config.yaml
model: "image classifier"
dataset: "stained colorectal tissue patches (NCT-CRC-HE-100K)"
train_examples: 22605
image_size: 48
crop_scale_min: 1
horizontal_flip: true
rotation_deg: 10
color_jitter: 0.2
cutout: 0.25
targets: ["tissue"]
num_classes: 9
arch: "resnet"
norm: "layernorm"
activation: "relu"
channel_attention: "se"
drop_path: 0.2
depths: [2, 4, 2]
kernel_size: 3
stem: "single"
avg_pool_shortcut: false
dropout: 0.05
widths: [64, 128, 256]
mixing: "cutmix"
label_smoothing: 0.05
loss: "cross_entropy"
init: "trunc_normal_002"
residual_init: "none"
optimizer: "adamw"
lr: 0.0026
beta1: 0.95
beta2: 0.98
eps: 1e-08
grad_clip: 1.0
sam_rho: 0.1
steps: 6600
batch_size: 512
epochs: 149.5
lr_schedule: "linear"
final_lr_fraction: 0.01
warmup_steps: 330
weight_decay: 0.2
Rows from block 2 of a small image classifier, named by matrix and row number. Rows with one number belong to one channel. Each number is 500 + 25 x the weight over its row's rms, rounded and kept within 0 to 999. All counts start at 0. Numbers have three digits each.
After each channel's rows are labels from the 100 images, of 14848, where the channel reaches its highest value: "top examples" is what is common among them. Only what is clearly more common there than usual is listed. The data: stained colorectal tissue patches (NCT-CRC-HE-100K).
# convs0: first 3x3 conv, stride 2 (model.blocks.2.convs.0.weight, 128x64x3x3, each kernel summed), inputs 0-63
# convs1: second 3x3 conv (model.blocks.2.convs.1.weight, 128x128x3x3, transposed, each kernel summed), outputs 0-127

convs0.114:505518516525513499546545509514445525500464495496498535519526502512499525550541535493499517489496503474518564533465493505501469492546516461512532542491548479486514524500509499505498470498506499
convs1.114:442497538495494522509502493495510485513478521457523521534507513507508485495508527511488499490493512498503504520503486491488527488504522504487497511483493505515523523517528511380434541457488503494515495480503509524489504534506510516436511519460492490533485513483502514514496485514509439486503494515525506384494504514502505508532530496507490502493455482505494543507467494511519511492515
top examples: tissue: mucus

convs0.95:513535511462501512509512527521504492516490508516460504524531487526522506530497574528515496525505471530496514522537501486535539551523505502515506503503489504476486510539488537498446520495565485
convs1.95:528485521503451514513490493521517526539511501514523523484497499496522535538506520518507508538479513450514517510521500517513498531505459541538523537499537498515542522501516515510502508464521515545510516537512499544518508506499527514516459512540478549513493453518531540527518481488505528538549458554507540440506498460511494541495481527541508508504510535508501497510525474455511493499496
top examples: tissue: cancer-associated stroma

convs0.75:504547445490518501501522519484525547509520453509492503475504470489504511487537502503481501507470514523495509506517507493512499427528483507505502423507524459489547502501517502522487505525493552
convs1.75:531501478522526497469492505493483487488508526512457457447502492467513463508512504463499507507498498513506479508503451488508540466526511489494515477505460527469445473503479432583533533504500496479502498464485479488511516534468514517526533486527501520526530480491487525515528505495545524459479507498516492503458513505466466475533504502494518539519493468469535538486483539507470516469502
top examples: tissue: lymphocytes

convs0.8:499467463501518501526455515533551490496525511493534537526481480459509493486516492462470488509491548505458490478518483512496534528492523476500478463509469516544495479525480530525467510508497554
convs1.8:515526477516500482506498489492478485500521500511500525455464516512467511508499533525501520516494514503523516501531496517454492511518479473492517497474497525448436515504503522478484514503515501486515487521486519479533487528490516493516503482548507499495527457496529480512494524506549523514504518520516518526536490465497440526403509486491493554528575531522520490509553512455484462515500
top examples: tissue: mucus; tissue: adipose tissue

convs0.55:497499525519509495509436538509527511512542481498500511542458523524519504392517495505502511514523513516498483509499515519473515532516523504503492516512511505511505513493474508540524523550502532
convs1.55:473487476538501522483517515517517527497507513572504511519500477466486509498493513474509525526476442539483510531437532502491553512472480494481468510484495475485515464489486517446527542509485506501486497505505508480534491535526516493526548529481505514496492512486524541536453515487499528526523497485500519532522509509511480500487437498483521501570537517495471482510548516496476496536521
top examples: tissue: cancer-associated stroma

convs0.91:506530496507513505504503488516522525502541494498469479525501520489510498507441538478513517495522396530507496502502510519503488519435516506506502464519497488492482500535514518442501525510473481
convs1.91:473502544492508528519571556517515437510508508503489489536505519500536483532554479484512491467457469496486543496502534473508487481527516532535514539522478497515524466514483525506504462481491504516466471472516499466504496459521513455510525533467516528503527517523514504482487480407529508487502495479488505490506529494483486485531504505513487492479531479523478522516524527519526516514511
top examples: tissue: normal colon mucosa; tissue: mucus

convs0.17:513512483434489513495499528506509489505487507516470528510530490493509503554516534487506518522489499512460511510526485476531534541517515494510492528497481464485504509520507523511402508490556495
convs1.17:543506530505408466519488511510493525506486483503493514491453507499518502492522532501498518528504509507512506493545499537500511503521449519500530539445490498469465510514508513522503501442521518528521529500499507538534487500476521525498432480521507533508498477533526499525526462486495525502522464540520526446499486505480492524519498525516517509460525517524518547522514505445492491472498
top examples: tissue: smooth muscle

convs0.76:488507500534512488494471568542498459495502533497411497480474499517514510504449477491501478490495478517514505472513503513521480499525521498503506486511473499551538448520481507526513525485521496
convs1.76:517519471495499524508469497528490503489535448541504519534517508539518501517485522520539502489514492476502484491503503515509447507470513485504501525503507495511528473518529408510516492506499508527515516509514521541498501429488514492522497502519512496510495504548520508558489495510550535496510500530504512512405483510506502517497557540517477519483525514503474522515497521473500452498542
top examples: tissue: cancer-associated stroma; tissue: debris

convs0.31:525516460467519525521533486517527489529491481520468513519529505437532469541505534511521501527515489530501496523515529515513508465487467512527477480536497502459517553514523525479492546481480508
convs1.31:493515525423532483532516497445529480480529499510507528528517504514480510513495481525487510429507534437453519522501516433545466518510531520499477530542522506538499506510497475525477524525492510519502522501518486519499506506530503514508536519520505515489525536491492460512516491522483523504498505530474498512498505466510505507456533541518495459484546485529527472532494503541516484516519
top examples: tissue: cancer-associated stroma

convs0.107:479554513505516475522514512488498529474485505484503546500516524503464513516558523517483496478486547545503524493510478499519504496540476496482502570469517483471517510507523495510492492527532562
convs1.107:536461517492506531436509506505503498505406522525538512510502508471517522504507470539482526497509470498508493507505464465536534505514534511481497524506524521504492499541508459543489458526482522478509525524505510531482507492515504524495534505539501489548519504488508531493499501505519502527505478453483518481509509540532518517556510506498513542471486525487544575480481479503516520498527
top examples: tissue: lymphocytes

convs0.108:466542515505476466505526524476513540461503490468505538494511497502461511538530524506488493459471526527509536498501466506518507497535467494472515544464530462489518502491521484523496510532530553
convs1.108:532467498498523517418490498495486484507426522513537522496490519480529501502491477535481516483511482491498470511507463492525527481501516498469515516491492517506507508558525445556509459527494517468527507502500506533482503486508505521496530485525490487547517509488505527519480510500538513505509492451481510470512494553519520518549516511490503545449482515482540562472465492509512517478526
top examples: tissue: lymphocytes

convs0.41:519444513515515505524506470518506545508536446504445490521518529521513521477511488488514525497525475532526509529515512512487467509455511494496497534494523497555522494502501501475522501460525440
convs1.41:515480502522505509485521506483518522563521418494539534485492512497508554494513484518492524503510496496535530524524503531482519549520515495504496535482542495487512528495523500508504440524500511498538505560500532516516494451529502508516468500552511482506521488512550487501492513480474443555488516503503527522527519509556505537479519505523504520506506553510528511486525497508488483527483
top examples: tissue: normal colon mucosa; tissue: mucus

convs0.20:511528476437464511524489526511514497498492488509472513515516493479500477515526526507498513512504503510463507495530475482519528506534522483508485542486473496485526505527524517518393497500556506
convs1.20:521519516498431442535500526530494539511483487508510503477495504498513535485514532505479513547509514500518495499524507539524497527506452541508530522505530508522526519502506501509505477476531514503516535539491507535520509489492534521513428484545520548523503483532520505526513484490486525542535462517519519465487490499520493539489502514529521524458520548502483517534532505431512501480500
top examples: tissue: smooth muscle; tissue: debris

convs0.73:504432495466487510519500492510501515501464506516501506526502477475517472513436571512484464513494486432518483496518494507517502497484515498505465521500465502511467497519518516488448478480514455
convs1.73:516486513478455530526512514537522507500480539487498511530500525532510517515516517484462513546496496466495536504493496497522521516510436501518529520512521505517533543475493534508517508492538499513499491519546557514507512535521508455512475501507501514473454515500529528530517523549493486519502490484493503481558521479547513506478470509524543557512499512519466499515545443460519521495533
top examples: tissue: smooth muscle

convs0.83:498502511497505499499469479523498430514394508504464493506505505516516507519466493505507465511514478473482491513515512511494520516466515516496511491510479510474482497511510506480506516421516449
convs1.83:486512500469509488467538501462536493526505526485551544512493512501521548513522502527502521499504484451511557497516509448494462549508511488503509503482545515516534503486526517533498521488493507512516509545504504515503502506527465544489500504533509459539516510471534501511504471509514484546446500487451532503513542533546500544513513495522498517484524543528512510465527491545508541516498
top examples: tissue: debris; tissue: smooth muscle; tissue: cancer-associated stroma

convs0.78:495521517541488495516505530507491454505493523485461500525467507530489531525432416516511481501514470509540512483473515506499454515500494502507523480501455517509528488521514483526523511490493459
convs1.78:530476516482528521510509510516517496482467497528499476508520530487495522510478520515496513524502521496489525514506504516500497525480500557506493538505514522495505485518501505528512561520517532500509541523518519504524501586492491501492440514532522527474498490550516486562534499507407450523496505535481488491504510479501502517464556510510515505506508517544528508473537467505503521540513
top examples: tissue: normal colon mucosa

convs0.72:506518516503518507461448476505506491510425490507444495461509505511511504538462485499511474506509468471500496518508514510502488517477514519499510474508474514415477504484500500466514506459514456
convs1.72:491519514504489510486544516476532497533483515497539533519504526506523538523536472533525533510508487498508536454523521557502474534525488496515512515487536505520541512457538479529515518459495519515533506539504489471485501506530468535453478512524519472550503506520544507522507464495489514542461501476461535496511546535541503544508507511527504517510533544506488517475527506510518520520503
top examples: tissue: smooth muscle; tissue: debris

convs0.82:523434492487512521478475459501531517513504490519522512497545488483500466500520495532536535520511527455497514543514510459519513491485463527519464486501515542536500532486485493491494550466522512
convs1.82:486494532521516512507521481451507515535505494506523517527516516519432512505490476503481532506493487537515517518535537532491539516526518485511528521514511508507435532544503455510525504548530511499488522514516506520497515506526525546503522513494505507531543508453522495458512512510499386515537507483512493531528522520498519487510495509474503449477491507482503501506504490521505539503472
top examples: tissue: adipose tissue; tissue: cancer-associated stroma

convs0.46:491562479460481489519491516482503528490552523522493524510461520500487500495472432508480480495485490511492462513521473433523503483499492506494489550471495505516510467501522501504472481514544538
convs1.46:486518516486481545512490528525507526500479470510518518535505526516481526524506493506553502515513525455509496419514550525516493521509469520509504491516519448493492523503516525536559464494516495517507485524511536472472525433498528501487515497521505529489488492529530543524505520460521525511519511515502487496501503532541537508528511534488525547502528522492488511526528500457553480493532
top examples: tissue: smooth muscle; tissue: adipose tissue

convs0.5:474533504511505481535544520455446521481487547490493469486487506510483519552532500524469481493476527509514526482465472481513446490539488477481510496475526507505530483495517457524495474514489526
convs1.5:464490521500491503499501491506523477501417541503522510516508516470515502509506481539495492492484518493494512481512504477480496506500520534470514512506507506519527471516538524483461511493487492502513519495538521534504501507516488535448518529511500486542488527489503522549500486530504468504474489520489511412474516537509530529553556526530494555500473503507526559454479457503528508504530
top examples: tissue: mucus

convs0.89:489506507487470483563502484554501474492504512498505518515524466494464494517493463548505525488438486521538498500513482513495518494479540477466493526469463537499505519542532516479488474471529483
convs1.89:494525516502520491506508498512522515515498524471531526529509506532516563521527505541510510517530507541512512482473494486506511561523469525514501504515565469509508499495528507513544551516510508484516487567526513492481514542536535514467506508541497501533500510538516516525504517506490499565536511504525515457507512503540510544526506520503545472489502561514506511542525510496526520526493
top examples: tissue: adipose tissue

convs0.60:514524518473510524532436473527550543498535502503463479514506521493510488474551501505483515515509529554500489528515500513525488521486535532510503541501502500492488520506526533467501531482514555
convs1.60:517515482510436507521484519528474534511498521543490485512516496497494508497544522492497512538498531517507455473482522517514517506559535496514513485531510497501483480483470501503531525516518516491481470518479516489491519518454518502497523472525512520491484500487483552381529503482512501503542506513490490509468473537495556483552500476476528471497524516490513483496521511457524485470518
top examples: tissue: adipose tissue

convs0.74:502539536520505499510491521521506515501487423490502472521491504539499539444539518479498493507510508505522527514488500530459457526533517500508526479498530443474480508474468485524519508515530524
convs1.74:501477539532505535494530488500546484510478522514523485509487501474519502510497504495470504483488466539502515518437469520522549497506507507486447499456503498525535539489498532425531531460479527488487479492475478538493494533508508489469546548420490501523463520488498514512468503489495479509518494462516525485505530490496530496541463483489539496530495499477475534510519482511486516513493
top examples: tissue: smooth muscle

convs0.45:515461499528500517485479525496523439502469568537470506527477515499491486456501527532484504502492519497480505452520503502502531490521507499515503544510457525516533487512518482543504497477517555
convs1.45:529511495472498521532502491517499519484504486537540535534512521532477562514491500532523517510532506458493489464511514517508489557487533498503507518518559521522518514528516483512528499499502518507507509565506519516467511472545518498505535491499511486510506504531538521534515502530536526558522487508475506517469505514553520538525470523495533508471537565459502491526526501491531508517529
top examples: tissue: smooth muscle

convs0.92:502463479484476507514500490499510539499482512511504509528501506461515453496445593510487474511503490453502474492526491508530505489480506485497448530496463503503476499514511514469451476491526469
convs1.92:504488504495444516545509518544507511515490539504494498519498525509519517481508516484443517550508506497516521501502510510520521517513444501514529500517526517536544544474499523501516516496532492507499488523523553505526504539524502451515472498499509524486455520512541533519519520542473484521499489482501510504545513478554513512470480512529532552534503521518457489509546448445514510499512
top examples: tissue: smooth muscle

convs0.34:501538470488525506499538508515488436512531533522537498530476536465503474455498451519482481503516530501470453497518507521506494490491505500490456538500474519515500469521508479504484472550533512
convs1.34:495531503494489531513502514512506516516529444522531539529502530548471542516471513523535512499527507466510502457513488545496480538482505496517495514510538509508523541515519473514522469494500501520506499546505542517495518413528506497512526506506526499504518514517550504539501509517535538534518522503501527514513517507537517529518464549517526545498529549487483500502541518490546479505515
top examples: tissue: cancer-associated stroma; tissue: debris

convs0.106:514472492520524511571488485530505514506540495497543496515480501482519481565468524464505523505506480498530508529503514534471485488448524524509480510519484497524476508509488501480535527521443468
convs1.106:475514456526521511492534532565492489514524488471484510526507497499493476503519470504493493506489478493527514551488517487500454495519478516508501587523479484509576473475538551518485481447505488523498500470516487475496509467514488502503533518528498524509525516479486476506483469512525534481517502523482523524534519452480468515447528522502504455519544491530492499511518532532496499493507
top examples: tissue: normal colon mucosa

convs0.43:506474516497509502484480520490509501513532495511520475528439514517506514388502516526484482514508532505494473495506512501473501518531504511502495463506494515486524485464467497541519490552481535
convs1.43:482481467525490506492510485529527539513505507566534536502541469501475523472430485487508490548513454529501521521455501481510530533421499507522482518507521490454474475494517493503537516508502482494477494515527492488529483531529517512526532528500500506514485507467512525552484500540510521531543494467513521522521497481516515522487457515491490494560528516504473473505518519487490495509524
top examples: tissue: smooth muscle

convs0.36:523479524489508515526507483515508465529504493520552478541486519503512477414497556514509489514523530506461494504506519519502534529500513532515490549524498522458498527519501519519505511541514521
convs1.36:506470504510512489510524483533508526527511499523518508510492466509506546501502485525492494521526499523510525523484497505516535546509504515491508522516566541517520487482488585495506517545497495479497443553471531447496528515527494514513537481485498500472516503513507520514528525534483463552500523529516482530503510507524527521546497523486519468541533539546533498489554485471501492500493
top examples: tissue: adipose tissue

convs0.3:513448511519534506465464459487505490516509498515524495485543468504502513411520483527519508503514509498512496522503520486491491499471446527514503468514492534521498520473473495482525518452468528
convs1.3:526490483477501500511506494523512523522473436525540549507513494522472527465486467505492516532520444479501515507520521540496520526533508476498512533486524500507478505510533541521540418541525500508524535532523514520510484421534530534504492511512525501545506497504528518486503511517485460533523512480482528532508514496524508534507488513516485493533493537477503513540509458502494498504515
top examples: tissue: mucus

convs0.50:492503492485522496521476508499527496497509523502521540509531555491492473498536459490492514501493577495457493512494495499507528500526484532489494485493505440509569505528542517538482497501474536
convs1.50:533531477499529508463525503496493487525508513521528532455493511520520512528513522509514502501517527520525537495508479499511521506516531462475531481479496529474419476505492511494491426479514504495494507514485524413508498502519521510526490515535513496543522487492514510512507504513536521521523511539511521503518534517515457513484532517499492542531553525473521556487531540489463521516521
top examples: tissue: lymphocytes

convs0.67:504469511489496508506481508510500425511394516510492498508508506505512499520514513516508506515512556478506495497499510506503483515557516512508502517514464515529512492520519489540503510428504492
convs1.67:527487534487501516476537498496510491516473442488540550514507531516504538517494503519474506510542496485497519508526482498497457530505528459501512536511530537512520511508517527527513447519502536469516528540502510519497506432527524483501473481540523472501511525522535487520489505573515458535505488514493532517505538442514494541480528501531506521498535545504529508518509484498505477508505
top examples: tissue: mucus

convs0.116:509496489490518509408487510533477474519559533510555486481502485506507501459458515492523478506511500492521485518511517498523505489474469530506514436512465504539506493487476481505507489507523475
convs1.116:526518442524511470468457499529490519488546464527476524493518512494490488521508502500513527522511462488520463544460524510506494512485486468547489521527501497423461517524538433481490481540509493536507507490494493521514465486483499507545529493534504523494518489462526510533492502506529527481501527488525522531494472482485463527469467506532483494481500487509508489497480552503534459471509
top examples: tissue: normal colon mucosa

convs0.16:488505488478510487500474515484534515481532509494509545517529540472492459477536469473497511494498562511444492506505478494515522508534480515486475493478504453524556492525527516529465490514518543
convs1.16:522539484496515499471514508500485485516513502523533532447475525508515525516503526524513510508516526509528515478505491522507514518516518464463525484466504529480427478502505516511501435488513508486506507533479517430508493487523521512513482504533515505532527473499534511507510509506527518532520510550514529515515515518526442530478537503486512549523549547476522539491540536477460517529513
top examples: tissue: lymphocytes

convs0.2:506521519521547503503540478520504480506431490489466507521489517523507508568464474499523493492495457493530524520509518506506469512482506507486511517489514500507489482504507477499526496423507436
convs1.2:517513508490504530517528512487544497548525515489554523514499499502495557493518568526508525509496507510517530468528503516492500549502515536515523523494550514505509527477516486486491511485512514505514535557509519498479509511550518504492455511528531503509496494525544473513509503466437529564484486519488518497516528484546504529471524492525523521486512550491514501524533548509495532537504
top examples: tissue: mucus

convs0.53:504523504510506501503507520493514525503530502500464509504488505504499508495412487513495488497504372548497507494502502501512508507437493500505501495498501507460507498511502514478503496525506471
convs1.53:537491494473534480494506564484493494487470493507503515516517506503524508518506519522474496477506507449462492518523538489521471508510543551504520529507510503509511489547521525447478458539508505491496536513528526499508506478499535468532487471526541543492524555489517458535490522445530410505496500511501501512511498470519493502473540493506481544462497505506506504523487495514503496531526
top examples: tissue: mucus

convs0.79:502551519516499502536481519518533523510502474510499487558438508524502513427554529498507451514500519515501506511496510509467492513522498526511502505506517451482511491516486482523520517522491552
convs1.79:525457498530511530482527490507548512517465532508544521541532510489517517483522495498523509514500471532508523516485484461505545519519526551501469519497528512521509510530521441490502530477493494465497530508506500510537502535509518517514562532471498513553494532482517509501491489493513523526522498430519526475452528503517514522528428509503544490526523503492506511529495484480481532491511
top examples: tissue: cancer-associated stroma; tissue: normal colon mucosa

convs0.61:509542500517511507497504481499515521511514498513449499504492502495503507533442488509500505508504403534516506501497515498493483502424484503512501483513496522442499516493492499434514507493470474
convs1.61:524507490465511494516522541484503495506464482507513534521526511510535498510529499499518512521491507467488522479524545530512490500535490550511530532509488488509526469535503547525515404504515518503495546499507502484507529416515501524476462515520538507528462517502521477506518499414460501506484508506477521518504517468482507508445522514478488507512511513526488500501515485524515529507519
top examples: tissue: smooth muscle; tissue: cancer-associated stroma

convs0.100:506551518501507505511477526510561526493494490500500509530517525499502512515530545500499512491527515541454524519529486515521566552499523506501523493499530485452523505494503547480500537515522534
convs1.100:555448527528541524421503531476493511523494514523522503478509487472528493500504524479475476488538484522488476500538530533506518462512520495510523491495474524515493496535492500503480506543502501459459511480489470537497486505511510515526527491502516516565536512518487510466505525472506491504506505437512479543502492521484517481519466539467497511472533491498527567479465513522510522482467
top examples: tissue: lymphocytes

convs0.33:506496521522516516520444539512463481488503511506401531502509498517498508481469498510490535507479481511504505507517481510517493511504514491513501521498459513539540488543516500457518508441511469
convs1.33:527522477538546457523498529533491516525513475541522533528496532525501530504498498528521512512538511496553496504480519546497489529511527491497517509502526528504503476546529517519501502526516539494511486540476514490514518481525521509525514500524515512504529505544531520534497504480519500526517525525530525536430494526526518538518516528492499471444534544526516502530518512435507459507488
top examples: tissue: mucus

convs0.54:499531507493498487549483521493495477503523538479464474528500520506505503549499432533509516508425480512496473519489508515512482498470513479482494498488464532508490514541527542486501475450501520
convs1.54:506516518477525560516506510514518507514511497516542523520509518560466544539515506540548503495504517515508515507481487474514485546525514508506497523512545497506501529525531535489535539509529493506517464552506515536438517509519528492496521528528495511514503508532524520512513513495508525540574525508486525477495507520527515530519525548506522481514516551446502511531536505483523498505513
top examples: tissue: normal colon mucosa

convs0.77:517546497510501521513509500496525530513455503503488510539459494489541496477523552482535485514537488531522532512520517535469457513532511530516510459540510480477496504539521513480501549513469500
convs1.77:465505511506488536501502515515500486508533511504502506528506500503549479511503461507515502493493446519478534500518524503527504490527521552499503513512491506535567468491497477519518546462477486528490532471509495447485469512519489523449556518486502476530490525507491487505516429486469547479469465500461510492457504492484526501527498520534487483523552475521451540522493489520502527503524
top examples: tissue: smooth muscle

convs0.122:471511504495477485493534483493452474490456549514500540480511530509477512511559530513491504489491548492511510484520496493481499486544501486487505563484498482495518504487555464512496467482539538
convs1.122:532483534475493538452512502499515485480424513483480483551529513502509488521517483491489504494526471492497510500536482481511504482519528506514511492497484529501492525527492420558521456500486510510489522491542527514485495479498495516486509499502503450537531515486498508511500469540531472489468450473489504490520518509490517496533497524513499566479471491489524566480495496510557511498548
top examples: tissue: lymphocytes

convs0.47:498557491498497504509512524498506545531506526516484475558487466505513524446516522536510465518509516548504504490510527486520505484522499546507519499513543510476500494474529515525504485542471561
convs1.47:517460484493486527470512491516529526505492521545548504517545503493520529472485479527515490504487498505475493519521499433514546519502547560515484499501551492507499487518529442521496548510484493471523531518515509520501505531520509517513540525504504509533505526470514526515506499489545508530503459461470517471508512555546529518559500519476511514520471515455522529497467501482502503501504
top examples: tissue: cancer-associated stroma

convs0.0:515500538533501508488424498535517482512510515500533469526499525545500517464547473515511511503504543530520477522482515512455476534526531523508499497507454527502486513459477484520537519505491493
convs1.0:528461486519481530482516483540556520517503486557530512481520517490468519534500474530488527531508437523514496520505448542503515529530471504492504550469528496501504534469535521519533443520511510506507536519499500547517514492498486521503508516525509504520466522460511513522472500534495504528523476478469516520499522433507509542507440494516508508551532518502496510487518503505500506495492
top examples: tissue: normal colon mucosa

convs0.26:514472507492495514481475508491520503510516506517497507501526507484513482544420519510514498515514467476467498511513504477532512510410496514509472509511453527502480519503492504453499519463520444
convs1.26:492469496538524468515517500489505489556505537501527519517495504536505524491498511543491502505482509558547523505523534495504507526494497511498537497499524514523495491525522524512435516539550488497503497526512524527509494514535531527497524514496486538534519511480526470504510510463482416523546522490546498523524515529540510516519491536480503450497511521522502508508516455544515540508467
top examples: tissue: cancer-associated stroma

convs0.113:498551466505501500525499523502509522504524494513497529531500483491505504480556480488495504512462535519493508505499497492489518437529503525498491493502508414500566504500534501525506503507446538
convs1.113:507524483515511518483536524487499493513514528505499483466509504500525487525524525481515506504519526529518518500513407457493540474527525482485517501491478523474440472490494463527495514464503502479493503479495499431516509535506511519530521536515519515541523487480475525506513490502545525496508492483518502489452530516500438488536500512495511529539544483467516549482486548509451521488521
top examples: tissue: lymphocytes

convs0.71:509484499492502510497478508498512513508522504512458506512501505483513492506415526504501490511512405498486498500511504493520500501413498503506481515510464515508482513504498505445500507468517450
convs1.71:503460476503531484528496518496491485527514541515511512525492505550527516491515523531492490487481518505528521515516540484514500519508503524498528499496516515535543504521504526501427525543538480498494478522516540534490500525528521492514535506506485546511520519488512467484500515410492422510518525500516472514532492525553509509527498535484509467491515513516496519508515449544514534510477
top examples: tissue: cancer-associated stroma; tissue: smooth muscle

convs0.52:503556499500516507524499521509510549505540494495500495503495518490509483508456521502508530507517408545460472494506507504507515523442526523498494514512483507482484516542513530465499510545505480
convs1.52:506534516495523487454518572518496470517529488453491504533511539485493498520538523517484530466505518518493493532510533500499490486525505531514508516529489496515540453549523480489485529542497511528515554498542509525477504528519515492489483506507547558485526540498525536522491488415496482490494487493488532476520516486506456505499507510515477515488488493476519487488485533530551471507511
top examples: tissue: smooth muscle; tissue: cancer-associated stroma

convs0.118:499484512499503505517491504505490511502507512497494505501486512494504483524602504511512476508498524515487499467501493498513515517439523503517495506509503517513494488522502532439502521410515564
convs1.118:491523505485492495522516491528515511501512489514528514500516514506524534511529489536513536511505514497495499501510494515505457538577533534497519527510542524513523532501527503498517498517530532502501518540499505526478506465509540497513507506549516505479510519542523513363515520529492515536522492498526507518477511490528520524503526523509513501474535545487505488547521494478529477523504
top examples: tissue: cancer-associated stroma

convs0.115:494553495519523497474493520500510544514486548513487463504497496522511525449565502527487497514460531535503508480508513497501496465521512530498507460503498486494551496462517500523517492518465560
convs1.115:502505482519487515470519488514515518518506537545508481521548479484521495488489501480499487519501472531507493508506475502514537489527532533541497503533503492472462450478511368552513506503500495493480514484509491499511476526512500522524532535505492512538498512472504533508504480517548529499528463426507505520455524518497513486537473516500496504520498481482501534479486520505516521503521
top examples: tissue: debris

convs0.6:513481508428507513519517448521481468513537502522530512495495507498520511495423499507493494519502479459499493511503506508529449516462501510497511529506491510479478496521513471464486457506530446
convs1.6:531509462509541483507478534540467514505514488536493527524519517529518499502487489507534506506489526513528498507450561524497493503458514524511513509519496499470494465534531516398499493527500467506505458502470531470509529487480519493511536493518499522493513504526528505538504521499516496489492547535511478529472463520492530510507542544490493446475511513528500512509511502444501455482500
top examples: tissue: mucus; tissue: adipose tissue

convs0.65:507486509501513510493498531510505461509438511505491497494532508510514494501419525521499512507513500471486481493513503489528501527514512502502492508509466534550492545512479508498497498416510432
convs1.65:483491486508529486495546509493507514561511480475524522506492505548492521492490492527492504503505487463546547522537533490488519511482511481506551485496512527515474499516520551486433523534546515486519478523506529517496501505543506531501515519493528528527531516499535472538492511511500409522502529498519512532540526520530513511519508506468480504508498527533520500507529451525502505533466
top examples: tissue: cancer-associated stroma; tissue: mucus

convs0.127:498491500494478503548539489506480410520472527492540527544505551479494457508530497539499505511479535493479497495522511528513494524505514472500494508506476529483503499522531518543486478515535504
convs1.127:509531498463503532504510496506528506509531490508537536521504519555492556514494533535521515496536496496497526486499484516505475560498511516511509503521557522516519535509511505472535491504505490514520494564518524524443521488530525497506520517533519466520512513526529504522507519524514520563554515508469507486502512516537525529522509531513522529507501568461496518519544508509530507517536
top examples: tissue: smooth muscle

convs0.112:521515528515511514508446524541540456511463510511497470532515513527495512510515468527524525495519522516514478538496512507494500526509543523517496512510441540504508515508512446498527537450517482
convs1.112:520448541500496535499526511523548521530525458489543534472498509510488544527509457541503509517522494474522503528520491545491519549531499505509506572487542516520508543507503531527531485503508520482518543546515478531516519462515519545483473506509537500511487506513532480520495512507510529555507511519497541497512536455510509538508484495477486515517519544505521512529515526496505491503494
top examples: tissue: cancer-associated stroma

convs0.101:502478506497513513527455464507465493494514530514452526511494492512514516504499487500491508510465471477516504508519498503529450500474520495503506517501472503549506492531524485421499483410516491
convs1.101:536513495486528506512495509526488496498501494545525529541507520537496527528519504533538503494532518477516507485465511543505485532531522484495519490516528531505511505528530545448516514530519503503514451539457545486481518478506504504513508489515503502491524502543534526508519519517504470525503553525507521526420492520522536525532534531500507490470515543495524512509543467440521473495501
top examples: tissue: mucus